python train.py --encoder_norm="batchnorm" --encoder_depths=[3, 4, 5, 3] --shampoo_beta=0.95 --adaptive_grad_clip=0.1 --warmup_steps=160
Rows from block 3 of the audio encoder of a small contrastive audio-text model, named by matrix and row number. Rows with one number belong to one channel. Each number is 200 + 30 x the weight over its row's rms, rounded and kept within 0 to 999. All counts start at 0.
Before each channel's rows are labels from the 100 clips, of 14976, where the channel reaches its highest value: "responds to" is what is common among them; "loudest" is the band of the loudest frequency at the time of the peak. Only what is clearly more common there than usual is listed. The data: short read English sentences (LibriTTS-R).
# convs1: first pointwise conv (encoder.blocks.3.convs.1.weight, 288x192x1), inputs 0-95
# convs3: second pointwise conv (encoder.blocks.3.convs.3.weight, 288x288x1, transposed), outputs 0-143

responds to: the word "was"
loudest: 250 to 500 Hz
convs1.80,183,188,181,226,214,254,180,181,196,128,187,176,213,236,248,137,191,211,129,225,162,241,256,223,197,194,195,224,231,244,251,207,173,190,253,190,240,222,209,182,186,178,162,244,165,193,179,179,205,209,127,214,225,156,227,218,174,207,204,238,206,188,179,212,183,167,260,176,171,162,187,213,222,187,195,215,211,166,222,216,198,122,181,189,222,160,228,221,215,177,263,202,181,191,205,162
convs3.80,202,185,217,214,225,198,234,195,205,212,223,230,228,142,209,233,180,161,235,157,220,167,271,215,218,228,224,233,219,144,208,158,226,211,228,187,177,234,224,178,221,211,220,180,174,215,223,173,195,233,183,138,225,178,172,159,129,183,191,190,177,182,169,210,204,212,206,222,231,227,191,198,250,217,229,206,167,170,200,221,209,224,246,199,213,246,177,240,159,202,227,171,197,267,212,230,220,179,183,196,235,187,277,143,177,217,210,199,200,174,158,181,216,192,223,166,155,157,173,186,232,191,186,231,224,174,269,237,165,215,268,202,209,214,193,227,223,231,189,218,193,234,152,183

responds to: voice: female; the word "i"
loudest: 1000 to 2000 Hz
convs1.145,193,236,207,195,188,170,163,154,180,156,196,275,198,210,272,187,249,244,126,176,196,207,145,191,192,213,197,172,164,226,135,180,191,190,198,239,227,198,163,205,140,191,224,209,229,184,151,189,256,209,212,187,203,246,233,229,220,180,253,208,171,189,179,209,225,201,184,216,164,236,205,221,181,199,197,203,210,233,183,196,180,179,207,218,220,205,187,199,203,213,237,286,193,223,175,199
convs3.145,227,195,202,247,219,206,216,239,172,167,226,208,174,174,178,134,200,217,200,180,199,230,247,137,184,165,238,136,214,227,268,185,203,206,189,220,244,242,209,198,178,177,219,181,248,168,178,193,213,199,224,272,199,275,169,189,225,186,136,233,193,141,210,182,215,184,197,168,168,187,200,207,206,181,216,166,202,202,156,241,240,194,169,177,226,177,193,154,187,174,200,226,177,213,193,202,195,217,233,190,216,215,220,231,149,189,222,188,197,202,188,222,295,225,197,256,214,247,168,170,173,240,189,114,230,234,194,245,224,247,177,203,209,158,190,200,175,205,243,198,210,178,233,211

responds to: voice: male
loudest: 500 to 1000 Hz
convs1.112,198,182,144,244,173,195,176,238,220,177,215,233,212,207,165,156,205,192,246,215,234,151,218,187,225,221,241,183,146,217,198,213,180,182,203,201,190,204,211,215,221,213,213,219,208,224,188,160,168,217,214,157,208,191,228,211,163,237,129,207,226,210,204,255,197,170,128,169,209,183,173,172,216,246,207,175,196,193,191,198,211,189,214,214,218,164,196,162,203,208,202,167,205,234,269,156
convs3.112,181,242,184,227,191,229,230,195,216,228,161,132,222,225,206,224,199,224,233,214,252,182,128,186,235,199,198,205,218,144,192,193,154,158,155,170,217,223,165,241,221,197,178,179,179,206,203,213,213,213,203,174,218,221,276,148,195,172,224,205,199,235,261,249,183,204,236,226,179,157,175,170,207,219,203,262,233,174,200,209,213,210,241,145,257,196,203,185,170,233,207,227,223,135,177,190,238,186,180,238,148,132,184,182,236,250,199,232,258,185,199,227,220,213,189,190,134,217,215,190,191,206,178,234,197,209,180,215,180,210,190,199,189,202,225,183,216,229,218,196,166,232,205,229

responds to: the word "is"
loudest: 250 to 500 Hz
convs1.95,165,194,194,174,184,212,190,203,163,135,194,193,233,191,228,233,198,153,189,121,165,197,276,187,200,201,206,217,214,234,210,198,209,168,215,171,179,184,181,140,174,196,189,193,196,229,168,218,237,246,163,268,217,196,210,183,207,183,193,227,219,192,164,201,194,224,262,206,174,179,214,224,223,204,131,215,215,215,246,164,213,187,220,179,254,172,173,208,226,195,169,143,199,144,182,254
convs3.95,188,221,199,200,226,182,247,164,197,240,195,207,210,188,213,249,209,202,210,197,198,207,235,270,171,169,182,131,198,222,157,217,234,183,195,219,184,216,180,191,235,205,170,220,174,206,191,199,218,196,210,152,188,125,250,203,234,249,191,193,197,203,218,232,200,178,225,122,222,193,225,177,162,190,164,203,133,212,201,190,189,166,218,199,195,134,197,199,153,188,149,202,198,188,246,214,184,202,202,212,234,221,112,141,169,215,211,148,196,226,218,131,183,223,192,176,207,182,149,149,180,199,216,232,218,209,187,163,158,206,203,204,207,205,181,213,227,167,169,201,213,242,187,279

responds to: the word "was"
loudest: 250 to 500 Hz
convs1.267,170,216,192,222,159,189,194,238,166,219,209,203,250,203,138,206,211,215,249,204,151,208,141,211,239,170,165,184,214,191,191,210,195,187,186,135,204,205,186,231,169,195,112,243,198,185,216,215,212,184,218,202,146,189,176,192,205,227,165,211,178,266,223,148,204,189,160,190,166,153,178,160,173,187,211,263,189,141,238,180,211,217,161,225,206,232,176,150,206,234,189,215,204,224,204,234
convs3.267,175,199,206,245,139,199,177,231,206,152,229,190,167,244,182,199,159,250,198,142,148,118,207,212,203,178,175,193,188,182,184,216,207,212,230,226,156,184,180,253,150,226,275,203,182,269,199,153,203,271,192,183,202,213,168,232,240,209,156,206,194,205,216,214,247,224,229,221,144,132,217,194,231,186,147,229,256,125,145,175,206,168,185,233,181,213,246,195,146,210,237,187,193,216,214,205,186,131,174,172,191,167,177,185,196,193,172,209,213,163,247,201,219,212,172,241,205,185,165,171,227,221,184,227,158,239,185,190,243,212,198,207,271,188,242,217,190,156,215,231,171,203,199,201

responds to: the word "was"
loudest: 250 to 500 Hz
convs1.32,215,231,167,196,182,232,241,157,216,222,170,234,244,257,123,135,215,190,211,225,225,248,189,191,211,240,215,191,184,169,206,191,270,196,160,158,186,199,190,255,165,162,189,228,173,246,187,255,222,160,209,171,194,195,186,169,271,227,187,208,203,213,215,187,170,205,201,231,200,182,208,213,217,203,257,203,205,196,213,180,183,178,177,231,238,157,163,182,227,259,185,235,192,180,205,226
convs3.32,177,211,210,152,197,225,220,217,183,199,174,177,165,237,284,230,200,184,225,279,193,172,186,182,228,235,187,160,266,196,163,168,186,244,182,175,150,158,218,201,256,186,206,202,213,224,160,151,192,190,162,161,233,235,206,256,187,162,180,176,165,201,255,196,165,187,199,195,164,177,177,191,214,181,135,221,213,242,229,231,269,222,244,198,187,164,199,207,185,198,235,205,206,153,246,193,209,246,212,239,134,199,230,177,218,173,150,183,192,202,181,168,172,210,149,190,190,174,197,156,164,189,159,207,180,225,192,198,188,192,223,226,168,250,209,223,237,172,225,193,195,207,227,191

responds to: the word "i"
loudest: 500 to 1000 Hz
convs1.139,214,163,223,219,213,159,141,191,206,184,242,236,236,162,166,228,94,177,216,231,267,184,192,200,185,227,196,224,204,216,232,176,193,177,196,183,168,219,187,218,189,195,176,195,196,205,242,250,149,184,196,126,210,220,200,206,141,214,186,219,159,191,189,171,188,217,201,204,180,146,192,235,206,213,189,204,196,173,183,226,210,221,255,195,187,168,230,222,148,171,152,177,214,192,210,228
convs3.139,241,214,193,165,223,214,234,186,143,155,181,155,204,203,180,189,259,172,233,216,218,187,186,226,158,220,236,219,216,197,203,166,175,239,135,196,209,191,205,188,203,249,206,190,180,201,223,222,184,176,259,183,199,220,244,190,157,187,229,174,184,235,158,222,217,142,162,192,193,192,129,223,219,183,206,193,217,179,216,218,221,162,186,262,201,192,227,194,225,187,186,269,212,272,184,209,185,169,187,182,199,215,217,155,249,196,131,212,197,190,162,138,216,183,201,245,201,245,159,177,176,177,205,188,190,260,211,162,176,245,186,195,202,160,210,175,248,195,174,189,206,241,179,191

responds to: the word "i"
loudest: 2000 to 4000 Hz
convs1.38,199,184,182,243,218,221,170,178,182,216,211,158,177,167,149,221,139,167,194,174,151,184,190,234,235,251,244,209,187,219,186,203,216,235,86,214,163,223,162,222,181,179,203,232,225,202,214,187,179,198,243,175,193,236,159,196,199,200,208,173,186,247,218,225,189,170,213,176,189,217,181,195,226,181,212,201,176,201,213,216,181,245,163,221,223,208,154,169,174,196,188,191,228,184,228,204
convs3.38,175,221,178,182,277,218,216,222,186,164,216,177,208,144,197,247,230,126,203,199,192,243,195,157,266,253,174,227,207,154,168,217,202,224,279,209,200,220,173,198,256,171,188,223,142,202,170,274,192,235,182,197,191,187,166,256,160,201,218,201,212,193,247,214,211,263,176,238,150,242,188,188,186,249,238,166,243,198,181,220,180,221,178,177,175,222,206,195,227,211,212,204,229,220,133,205,233,242,227,179,185,213,242,227,222,175,190,172,214,200,185,191,140,136,192,183,194,179,228,174,220,167,176,219,226,184,192,232,174,217,209,207,212,249,165,171,175,162,186,216,206,173,207,220

responds to: voice: female
loudest: 500 to 1000 Hz; 1000 to 2000 Hz
convs1.265,187,279,189,213,196,214,182,166,210,222,189,185,158,219,262,218,270,230,205,208,175,156,137,204,189,233,177,165,229,198,174,197,184,234,140,227,185,141,203,222,272,219,217,241,205,193,204,186,204,231,228,210,256,230,185,227,161,205,190,195,236,214,199,237,206,229,187,207,166,183,158,218,181,158,195,198,216,205,180,185,148,195,201,166,178,200,144,162,173,242,214,200,202,265,203,206
convs3.265,139,157,195,153,216,170,240,231,189,210,185,185,234,201,175,190,181,229,272,220,202,197,205,162,188,187,198,204,277,200,202,180,147,185,168,172,199,176,206,203,202,194,191,260,153,186,226,204,223,199,218,151,242,203,204,164,231,220,211,211,201,231,245,177,185,150,255,182,229,214,204,131,189,155,208,236,140,250,249,183,197,227,276,194,172,239,215,233,207,242,192,218,217,174,214,147,166,207,171,242,206,185,152,207,247,174,208,228,195,233,214,213,184,231,251,215,198,181,221,205,204,211,210,253,182,233,259,173,220,202,167,219,181,186,254,171,200,167,208,179,215,195,237,201

responds to: the word "was"
loudest: 250 to 500 Hz
convs1.203,214,207,267,211,159,218,216,228,184,218,212,236,198,160,256,179,195,146,247,179,211,202,143,255,113,202,220,248,239,210,180,185,258,180,197,100,210,201,223,160,122,208,158,255,189,224,235,225,188,164,174,179,239,241,204,206,194,199,198,172,122,169,191,225,203,206,162,252,206,170,179,192,169,223,196,228,160,172,160,177,230,198,168,252,230,207,208,199,196,228,209,268,197,224,179,156
convs3.203,242,191,188,152,211,226,159,183,185,282,195,189,164,164,192,204,206,211,139,210,170,147,201,198,170,165,222,185,253,198,190,181,233,177,176,269,165,217,173,102,244,264,225,209,212,208,207,176,141,173,228,194,177,258,196,223,228,210,210,243,214,252,194,206,181,150,181,229,212,181,239,209,211,220,195,201,232,219,178,179,216,204,190,205,184,208,165,142,254,134,147,229,154,167,198,196,206,213,191,198,175,221,197,169,227,230,161,191,163,207,221,178,168,215,186,197,186,231,217,240,180,193,187,242,172,209,296,201,210,217,258,226,185,212,209,208,257,169,222,159,206,221,186,230

responds to: the word "she"
loudest: 2000 to 4000 Hz
convs1.0,136,207,175,226,311,185,196,167,191,189,220,193,282,186,198,227,207,200,254,203,152,172,177,185,152,234,208,193,192,218,132,204,206,170,208,195,205,190,191,215,217,204,240,173,173,193,214,219,239,275,192,153,209,184,229,218,236,232,203,127,188,268,159,236,209,182,172,177,173,190,200,206,180,212,209,174,187,237,229,213,257,245,207,157,225,220,224,161,274,236,240,210,152,190,225,167
convs3.0,194,155,180,186,181,123,252,241,173,190,200,211,221,182,214,253,176,184,223,148,198,207,188,184,219,201,184,125,230,205,206,177,161,192,221,197,197,256,197,189,183,217,226,182,227,184,186,205,161,239,166,170,184,164,182,173,256,227,216,197,161,196,179,183,164,203,259,222,176,204,193,189,164,169,150,205,189,200,162,139,187,222,189,248,175,188,227,194,183,233,212,233,178,235,242,195,212,240,157,218,210,152,203,240,171,179,213,176,235,236,185,212,217,174,175,237,185,194,204,118,172,159,188,164,140,175,198,225,143,170,193,197,208,186,204,223,218,246,289,186,221,210,192,190

responds to: the word "to"
loudest: 4000 to 8000 Hz
convs1.166,221,202,223,201,214,171,233,195,201,158,241,230,203,205,182,218,207,192,222,240,213,127,222,209,203,191,168,195,224,220,136,190,202,184,231,171,166,195,176,148,226,211,209,172,162,123,235,174,196,191,166,269,182,217,170,142,154,198,183,203,194,222,159,209,276,223,161,254,204,194,197,194,177,180,254,221,200,224,167,231,160,243,188,258,243,215,179,199,247,198,174,215,227,236,192,201
convs3.166,202,184,169,166,194,210,173,194,204,130,225,190,184,247,223,222,209,189,235,198,279,224,208,211,101,186,178,195,174,249,194,157,221,268,205,223,208,257,259,173,133,244,258,207,226,191,181,180,238,196,215,201,230,204,198,238,195,203,183,179,214,238,230,158,193,199,213,192,171,229,217,221,188,163,147,227,208,200,196,164,171,183,240,187,154,151,171,257,234,156,212,178,224,196,199,249,133,197,197,183,237,173,188,243,161,187,185,203,204,220,234,221,212,189,201,179,212,175,152,168,236,225,204,186,187,189,187,183,147,206,179,232,183,182,200,208,170,209,169,198,168,184,221,245

responds to: the word "i"
loudest: 1000 to 2000 Hz
convs1.181,178,221,255,194,211,229,170,161,189,205,202,177,157,204,196,174,275,214,169,201,175,189,190,227,235,215,144,205,209,194,215,199,210,185,224,236,162,185,158,153,238,190,180,208,208,186,222,161,190,190,185,213,246,211,196,264,167,218,223,221,202,202,208,231,193,203,242,211,203,207,179,202,221,218,243,186,248,162,188,197,184,189,218,125,196,250,206,162,160,193,237,207,197,252,230,197
convs3.181,176,163,260,194,182,141,224,194,176,218,175,214,186,195,211,225,211,186,254,235,218,168,186,203,282,188,196,175,191,233,208,204,217,165,226,271,182,164,231,194,193,212,151,179,260,231,205,227,173,166,180,211,218,191,213,206,216,184,189,195,221,207,165,174,187,223,151,178,208,201,158,191,165,177,176,215,182,206,175,200,219,136,233,188,236,280,213,143,231,219,231,191,206,156,249,238,155,209,166,177,201,126,202,202,178,253,249,164,212,253,219,204,240,145,207,186,220,169,213,196,211,208,176,135,195,209,194,251,222,175,207,192,214,255,218,203,226,198,199,174,238,194,190,195

responds to: the word "she"
loudest: 2000 to 4000 Hz
convs1.9,156,159,181,182,213,220,150,197,216,172,199,179,166,212,229,196,157,155,192,224,163,165,205,147,217,168,209,223,192,208,157,182,175,201,231,188,205,205,201,166,242,190,222,187,168,212,206,195,203,220,215,153,160,227,211,219,186,179,207,174,190,196,206,186,194,159,195,230,191,134,184,220,181,169,230,182,216,244,150,172,139,174,194,189,246,225,179,157,164,207,189,199,225,214,140,217
convs3.9,172,216,236,179,236,220,199,146,241,215,180,206,214,144,197,198,218,189,244,185,214,217,249,191,175,139,216,215,128,177,227,226,236,205,193,202,210,260,259,221,225,203,195,229,188,260,182,149,202,211,174,189,177,235,240,235,216,158,233,248,248,215,184,221,202,212,144,190,202,263,231,199,216,199,172,149,211,202,225,236,159,214,184,126,202,192,214,175,210,209,236,218,221,194,159,173,200,182,208,222,194,197,204,171,214,193,217,203,121,191,252,204,194,178,217,161,219,216,184,192,197,233,249,266,150,206,210,190,181,222,174,269,177,217,199,210,152,210,161,202,171,198,208,174

responds to: the word "it"; the word "is"
loudest: 250 to 500 Hz
convs1.169,263,247,180,224,169,225,178,210,230,200,189,207,190,233,231,196,232,177,239,197,191,217,228,151,217,212,153,190,169,235,205,235,208,202,182,207,265,229,211,211,194,195,200,198,228,231,196,212,281,182,242,140,212,269,221,193,166,170,236,185,181,243,176,206,166,235,202,215,226,198,211,195,178,189,164,221,191,192,234,146,154,204,204,209,204,220,178,205,183,194,231,239,201,245,184,223
convs3.169,236,206,182,197,175,219,199,200,172,206,263,190,180,212,173,209,226,170,156,205,129,204,170,290,195,165,182,145,199,195,124,205,152,241,194,179,163,219,197,214,180,194,236,213,205,202,143,225,223,180,206,163,147,222,179,209,246,239,159,142,181,246,208,187,228,223,193,230,176,197,151,210,172,180,263,230,248,188,179,69,228,209,234,214,194,186,244,224,166,180,178,221,174,222,202,232,181,205,171,181,227,216,253,155,247,220,139,219,282,180,232,218,221,213,176,225,241,222,209,220,160,203,206,239,137,220,158,236,220,115,191,209,190,170,174,175,180,180,201,202,238,176,184,184

responds to: voice: male; the word "the"
loudest: 250 to 500 Hz
convs1.258,199,182,196,209,197,167,208,183,171,167,185,212,210,215,197,220,227,195,203,170,187,204,291,230,175,211,191,175,195,248,237,202,182,185,164,199,182,186,209,181,184,155,232,192,188,234,184,152,212,210,215,256,211,206,213,200,188,229,225,194,220,184,192,136,213,173,245,242,178,183,193,191,229,142,158,183,196,271,244,189,222,160,187,155,220,204,163,193,220,206,154,132,176,160,198,165
convs3.258,203,249,255,219,187,232,236,152,213,263,158,168,210,213,171,209,213,160,186,217,153,178,179,208,218,205,172,230,237,188,168,187,210,163,186,242,196,132,155,185,269,196,148,239,190,171,181,200,206,162,216,219,196,193,151,208,183,153,284,164,171,179,183,282,208,212,182,158,201,143,224,192,207,254,188,203,203,213,183,205,248,182,142,217,204,243,169,212,165,176,207,215,224,213,237,209,229,190,237,191,182,176,218,164,225,227,179,131,186,224,169,168,206,234,148,152,234,234,243,197,165,181,162,231,208,154,177,229,161,177,231,251,219,145,180,209,220,173,184,178,196,167,202,224

responds to: the word "is"
loudest: 2000 to 4000 Hz
convs1.59,204,218,199,178,137,177,175,201,145,207,113,227,201,197,210,209,220,181,190,168,220,194,149,189,226,230,183,191,207,139,160,242,156,223,219,159,174,246,229,159,186,198,199,171,218,190,163,200,201,187,199,159,155,232,232,188,221,212,209,217,153,164,140,201,188,178,179,175,171,188,218,208,230,143,148,213,175,216,194,195,189,221,200,173,224,175,193,158,198,217,182,201,204,217,188,190
convs3.59,197,188,188,215,158,166,213,191,191,191,174,218,219,185,240,214,155,212,176,221,205,159,209,229,208,242,205,106,224,218,178,198,158,143,150,160,168,218,148,190,227,162,175,148,117,141,181,240,226,173,266,207,226,164,203,212,209,217,210,204,208,183,209,142,207,167,252,243,214,165,159,201,235,167,243,185,160,189,167,131,261,203,153,234,197,214,195,213,187,251,240,264,239,207,185,187,146,196,188,156,190,203,222,213,236,175,211,205,229,174,217,208,191,161,183,248,234,231,228,177,170,178,214,176,245,166,167,242,192,159,203,224,210,149,223,181,225,232,200,206,215,163,242,236

responds to: the word "she"
loudest: 2000 to 4000 Hz
convs1.148,177,133,198,200,135,181,203,235,198,172,212,217,176,192,218,140,201,189,239,180,219,181,184,214,206,206,183,182,233,210,182,236,212,210,170,215,204,217,137,169,182,185,212,183,193,202,188,205,232,182,216,219,178,186,174,162,256,137,183,223,135,194,248,230,218,211,175,209,172,243,209,192,183,188,194,215,168,217,223,178,242,207,261,157,190,232,163,240,204,176,163,161,243,251,247,211
convs3.148,227,169,185,209,212,197,167,175,198,190,168,187,240,202,181,216,191,255,204,214,203,251,239,198,161,235,156,232,189,153,231,235,209,191,218,201,218,212,193,232,259,176,192,215,210,102,199,182,199,211,193,197,166,242,207,208,188,197,215,181,214,248,222,175,177,161,158,203,194,243,222,189,249,230,220,189,208,183,190,183,193,195,170,172,200,177,210,210,225,214,96,178,200,199,258,240,212,207,193,239,163,190,218,142,238,193,222,171,243,254,207,263,207,165,238,134,256,171,195,162,247,178,171,200,175,205,197,201,197,182,156,223,188,211,163,193,214,111,184,184,241,209,222,172

responds to: the word "to"
loudest: 4000 to 8000 Hz; 2000 to 4000 Hz
convs1.146,204,182,160,197,238,194,179,207,229,227,187,164,259,206,233,195,193,210,240,236,198,150,198,204,214,172,256,192,222,179,198,210,199,153,181,241,193,224,229,236,190,191,179,175,224,142,234,225,250,172,99,274,209,243,150,270,156,208,171,166,189,212,168,181,216,200,242,206,207,190,247,177,156,159,218,210,207,182,221,231,191,218,185,247,197,179,198,208,233,195,192,223,177,212,177,258
convs3.146,167,187,173,186,229,273,208,176,234,160,226,197,256,226,156,171,147,228,208,184,220,165,273,160,192,183,175,271,148,191,204,204,232,191,203,150,255,248,192,201,210,223,239,181,210,176,188,236,194,171,225,197,202,191,170,224,155,218,216,187,204,204,187,179,241,252,207,187,194,173,224,188,159,213,217,151,132,206,221,241,260,212,218,163,218,175,153,177,222,203,232,187,191,215,173,251,149,194,273,198,219,193,214,242,200,263,151,231,205,220,185,188,181,202,213,185,230,241,178,189,179,177,191,218,164,201,181,236,165,216,157,193,197,240,198,142,174,213,154,165,217,175,254,237

responds to: the word "i"
loudest: 1000 to 2000 Hz
convs1.72,199,146,224,160,208,216,188,211,178,217,270,242,192,164,180,202,236,205,167,171,160,238,161,153,156,227,183,202,241,238,210,227,208,173,113,157,209,190,223,215,155,214,225,198,205,233,195,187,205,222,180,171,182,193,140,225,150,180,184,192,183,210,163,164,187,216,228,237,202,174,165,192,208,196,179,169,214,175,183,202,178,199,257,162,207,250,175,213,212,213,202,207,234,200,221,183
convs3.72,162,240,204,121,196,174,237,156,167,231,202,156,185,198,215,231,204,220,236,194,186,227,168,190,211,147,151,242,242,218,194,167,172,228,214,208,209,193,205,205,218,221,226,157,145,263,184,251,225,165,213,180,155,275,203,254,207,171,246,184,213,196,219,236,162,258,174,173,209,226,185,211,200,235,220,202,223,264,216,197,217,202,244,207,199,220,244,195,209,165,151,179,197,193,96,216,146,190,189,219,218,224,236,187,249,214,167,181,205,195,187,203,225,214,191,191,193,221,181,226,185,181,219,207,180,238,257,218,140,175,160,232,144,191,127,238,199,197,181,175,141,187,212,177

responds to: the word "to"
loudest: 2000 to 4000 Hz
convs1.257,235,208,124,237,254,185,203,222,200,216,174,233,206,207,223,169,169,168,131,200,216,128,165,209,284,243,200,198,205,209,200,209,199,175,243,198,240,210,242,245,226,257,204,217,201,207,226,205,171,216,174,211,225,234,241,169,271,163,172,177,143,205,182,217,231,212,203,178,252,176,219,220,192,208,252,208,203,248,172,176,207,220,210,234,206,212,219,156,214,200,226,242,187,206,201,210
convs3.257,173,196,189,130,174,199,208,180,187,168,205,219,219,231,253,228,185,150,236,241,239,220,174,188,200,186,167,224,206,188,210,180,211,231,214,155,145,205,178,161,237,194,170,179,192,181,147,226,188,136,194,220,224,189,209,240,180,211,285,209,233,225,202,217,190,257,187,193,236,191,190,220,180,178,213,188,227,231,191,182,155,228,211,179,187,144,176,132,246,275,205,216,217,219,134,164,170,183,209,156,229,198,166,194,203,234,197,173,208,199,221,193,168,178,210,188,169,184,211,169,189,159,239,209,248,226,183,229,189,223,187,218,197,235,156,232,224,233,155,155,290,212,184,213

responds to: the word "you"
loudest: 250 to 500 Hz
convs1.21,163,246,170,209,209,208,162,180,225,182,230,173,195,222,147,190,146,255,209,201,182,217,190,195,178,157,178,222,177,195,224,228,212,166,184,117,192,210,259,166,192,238,184,186,221,152,217,233,159,224,196,189,188,226,205,212,190,191,188,171,206,230,217,220,157,206,190,188,250,249,147,217,237,164,216,185,193,173,189,199,179,204,197,140,175,194,209,197,211,232,207,221,190,227,242,182
convs3.21,200,197,174,201,183,216,150,160,218,204,174,211,188,168,148,159,192,251,208,168,232,245,185,187,192,205,152,220,274,205,155,170,219,222,190,216,241,214,251,172,239,216,227,202,225,185,199,174,200,236,151,226,277,186,192,191,230,185,175,224,219,271,170,201,231,242,206,183,227,162,237,167,175,188,255,138,231,155,157,215,240,235,220,200,223,198,201,230,202,194,203,168,206,161,224,175,162,178,193,193,212,154,208,203,191,150,119,186,237,204,194,224,178,200,226,198,202,197,225,160,199,159,182,215,199,159,204,182,192,205,223,218,191,166,163,229,190,161,256,218,241,213,177,213

responds to: the word "was"
loudest: 500 to 1000 Hz; 250 to 500 Hz
convs1.14,200,149,235,235,171,149,281,225,214,191,192,194,228,235,126,246,210,225,201,173,242,181,192,197,237,208,192,195,246,205,260,208,156,208,169,198,187,187,188,204,231,185,202,177,202,197,201,172,196,186,185,177,218,184,187,197,209,201,165,167,223,208,186,206,119,208,213,234,212,220,208,225,177,228,221,229,187,161,163,153,203,204,224,239,195,224,184,158,230,179,211,214,164,193,213,212
convs3.14,226,199,237,202,220,221,156,171,205,285,241,266,201,206,225,259,196,223,162,170,189,148,213,235,251,241,197,226,199,218,190,267,208,225,181,221,163,206,221,215,255,174,210,165,249,193,179,193,166,224,190,178,193,173,196,198,202,248,227,185,184,170,197,220,232,198,171,188,185,205,214,180,234,212,165,211,218,190,190,213,188,111,204,151,199,140,205,221,188,205,198,152,191,207,229,174,260,189,203,179,177,166,200,266,221,247,187,198,207,224,167,195,191,145,229,194,192,185,183,193,196,214,171,177,169,168,159,165,191,210,180,128,185,174,255,218,173,211,260,164,288,199,198,230

responds to: the word "to"
loudest: 4000 to 8000 Hz; 2000 to 4000 Hz
convs1.223,212,195,249,181,227,185,215,203,227,186,222,197,218,207,203,216,188,161,205,161,127,200,148,224,242,283,195,200,223,231,166,207,206,160,175,179,182,171,198,240,220,196,261,220,186,197,177,192,189,215,143,271,181,173,171,193,211,244,198,171,165,215,172,220,211,182,252,213,188,220,222,136,208,172,179,205,190,191,194,218,209,185,163,232,183,131,148,214,237,132,165,185,238,165,204,262
convs3.223,178,197,239,129,173,204,218,209,182,196,173,218,163,114,199,152,151,188,241,234,187,189,208,204,194,189,179,244,210,215,234,208,199,201,223,219,191,194,253,199,217,217,211,199,191,205,224,199,174,245,217,181,222,186,254,143,225,227,179,233,213,207,242,173,197,165,189,208,229,156,182,217,220,203,168,153,218,196,201,247,218,180,209,241,234,225,210,140,233,220,216,195,162,229,144,169,232,179,209,176,144,215,234,212,240,206,178,152,211,202,214,195,168,290,204,129,152,179,199,210,191,207,276,182,214,208,181,210,255,219,218,227,219,165,210,218,207,181,208,239,213,192,241,157

responds to: the word "you"
loudest: 250 to 500 Hz
convs1.82,190,130,192,227,233,159,187,190,172,192,211,188,179,235,269,139,199,155,163,158,208,213,179,268,193,169,206,254,214,207,217,203,194,204,201,252,189,221,176,164,153,192,197,248,168,252,193,150,220,186,210,163,229,171,226,173,225,165,224,189,229,172,209,162,120,174,212,188,149,214,164,215,210,196,162,171,168,212,180,218,222,199,163,187,179,198,196,214,174,184,177,123,191,156,241,210
convs3.82,253,209,193,206,207,224,179,204,233,171,201,144,229,222,201,166,236,198,148,192,169,216,241,199,169,193,209,187,170,195,157,228,172,226,178,193,258,188,211,191,210,220,200,183,237,243,177,193,202,217,209,211,184,248,184,160,212,191,194,167,192,211,141,214,208,190,186,189,176,225,197,172,215,189,221,183,215,186,196,215,251,239,190,206,147,229,171,187,205,235,185,197,185,226,213,169,184,214,271,193,185,156,232,191,210,239,197,288,182,203,175,181,205,178,202,192,178,235,195,177,196,159,219,252,204,207,207,207,244,235,163,203,198,213,140,179,195,179,194,165,224,205,228,177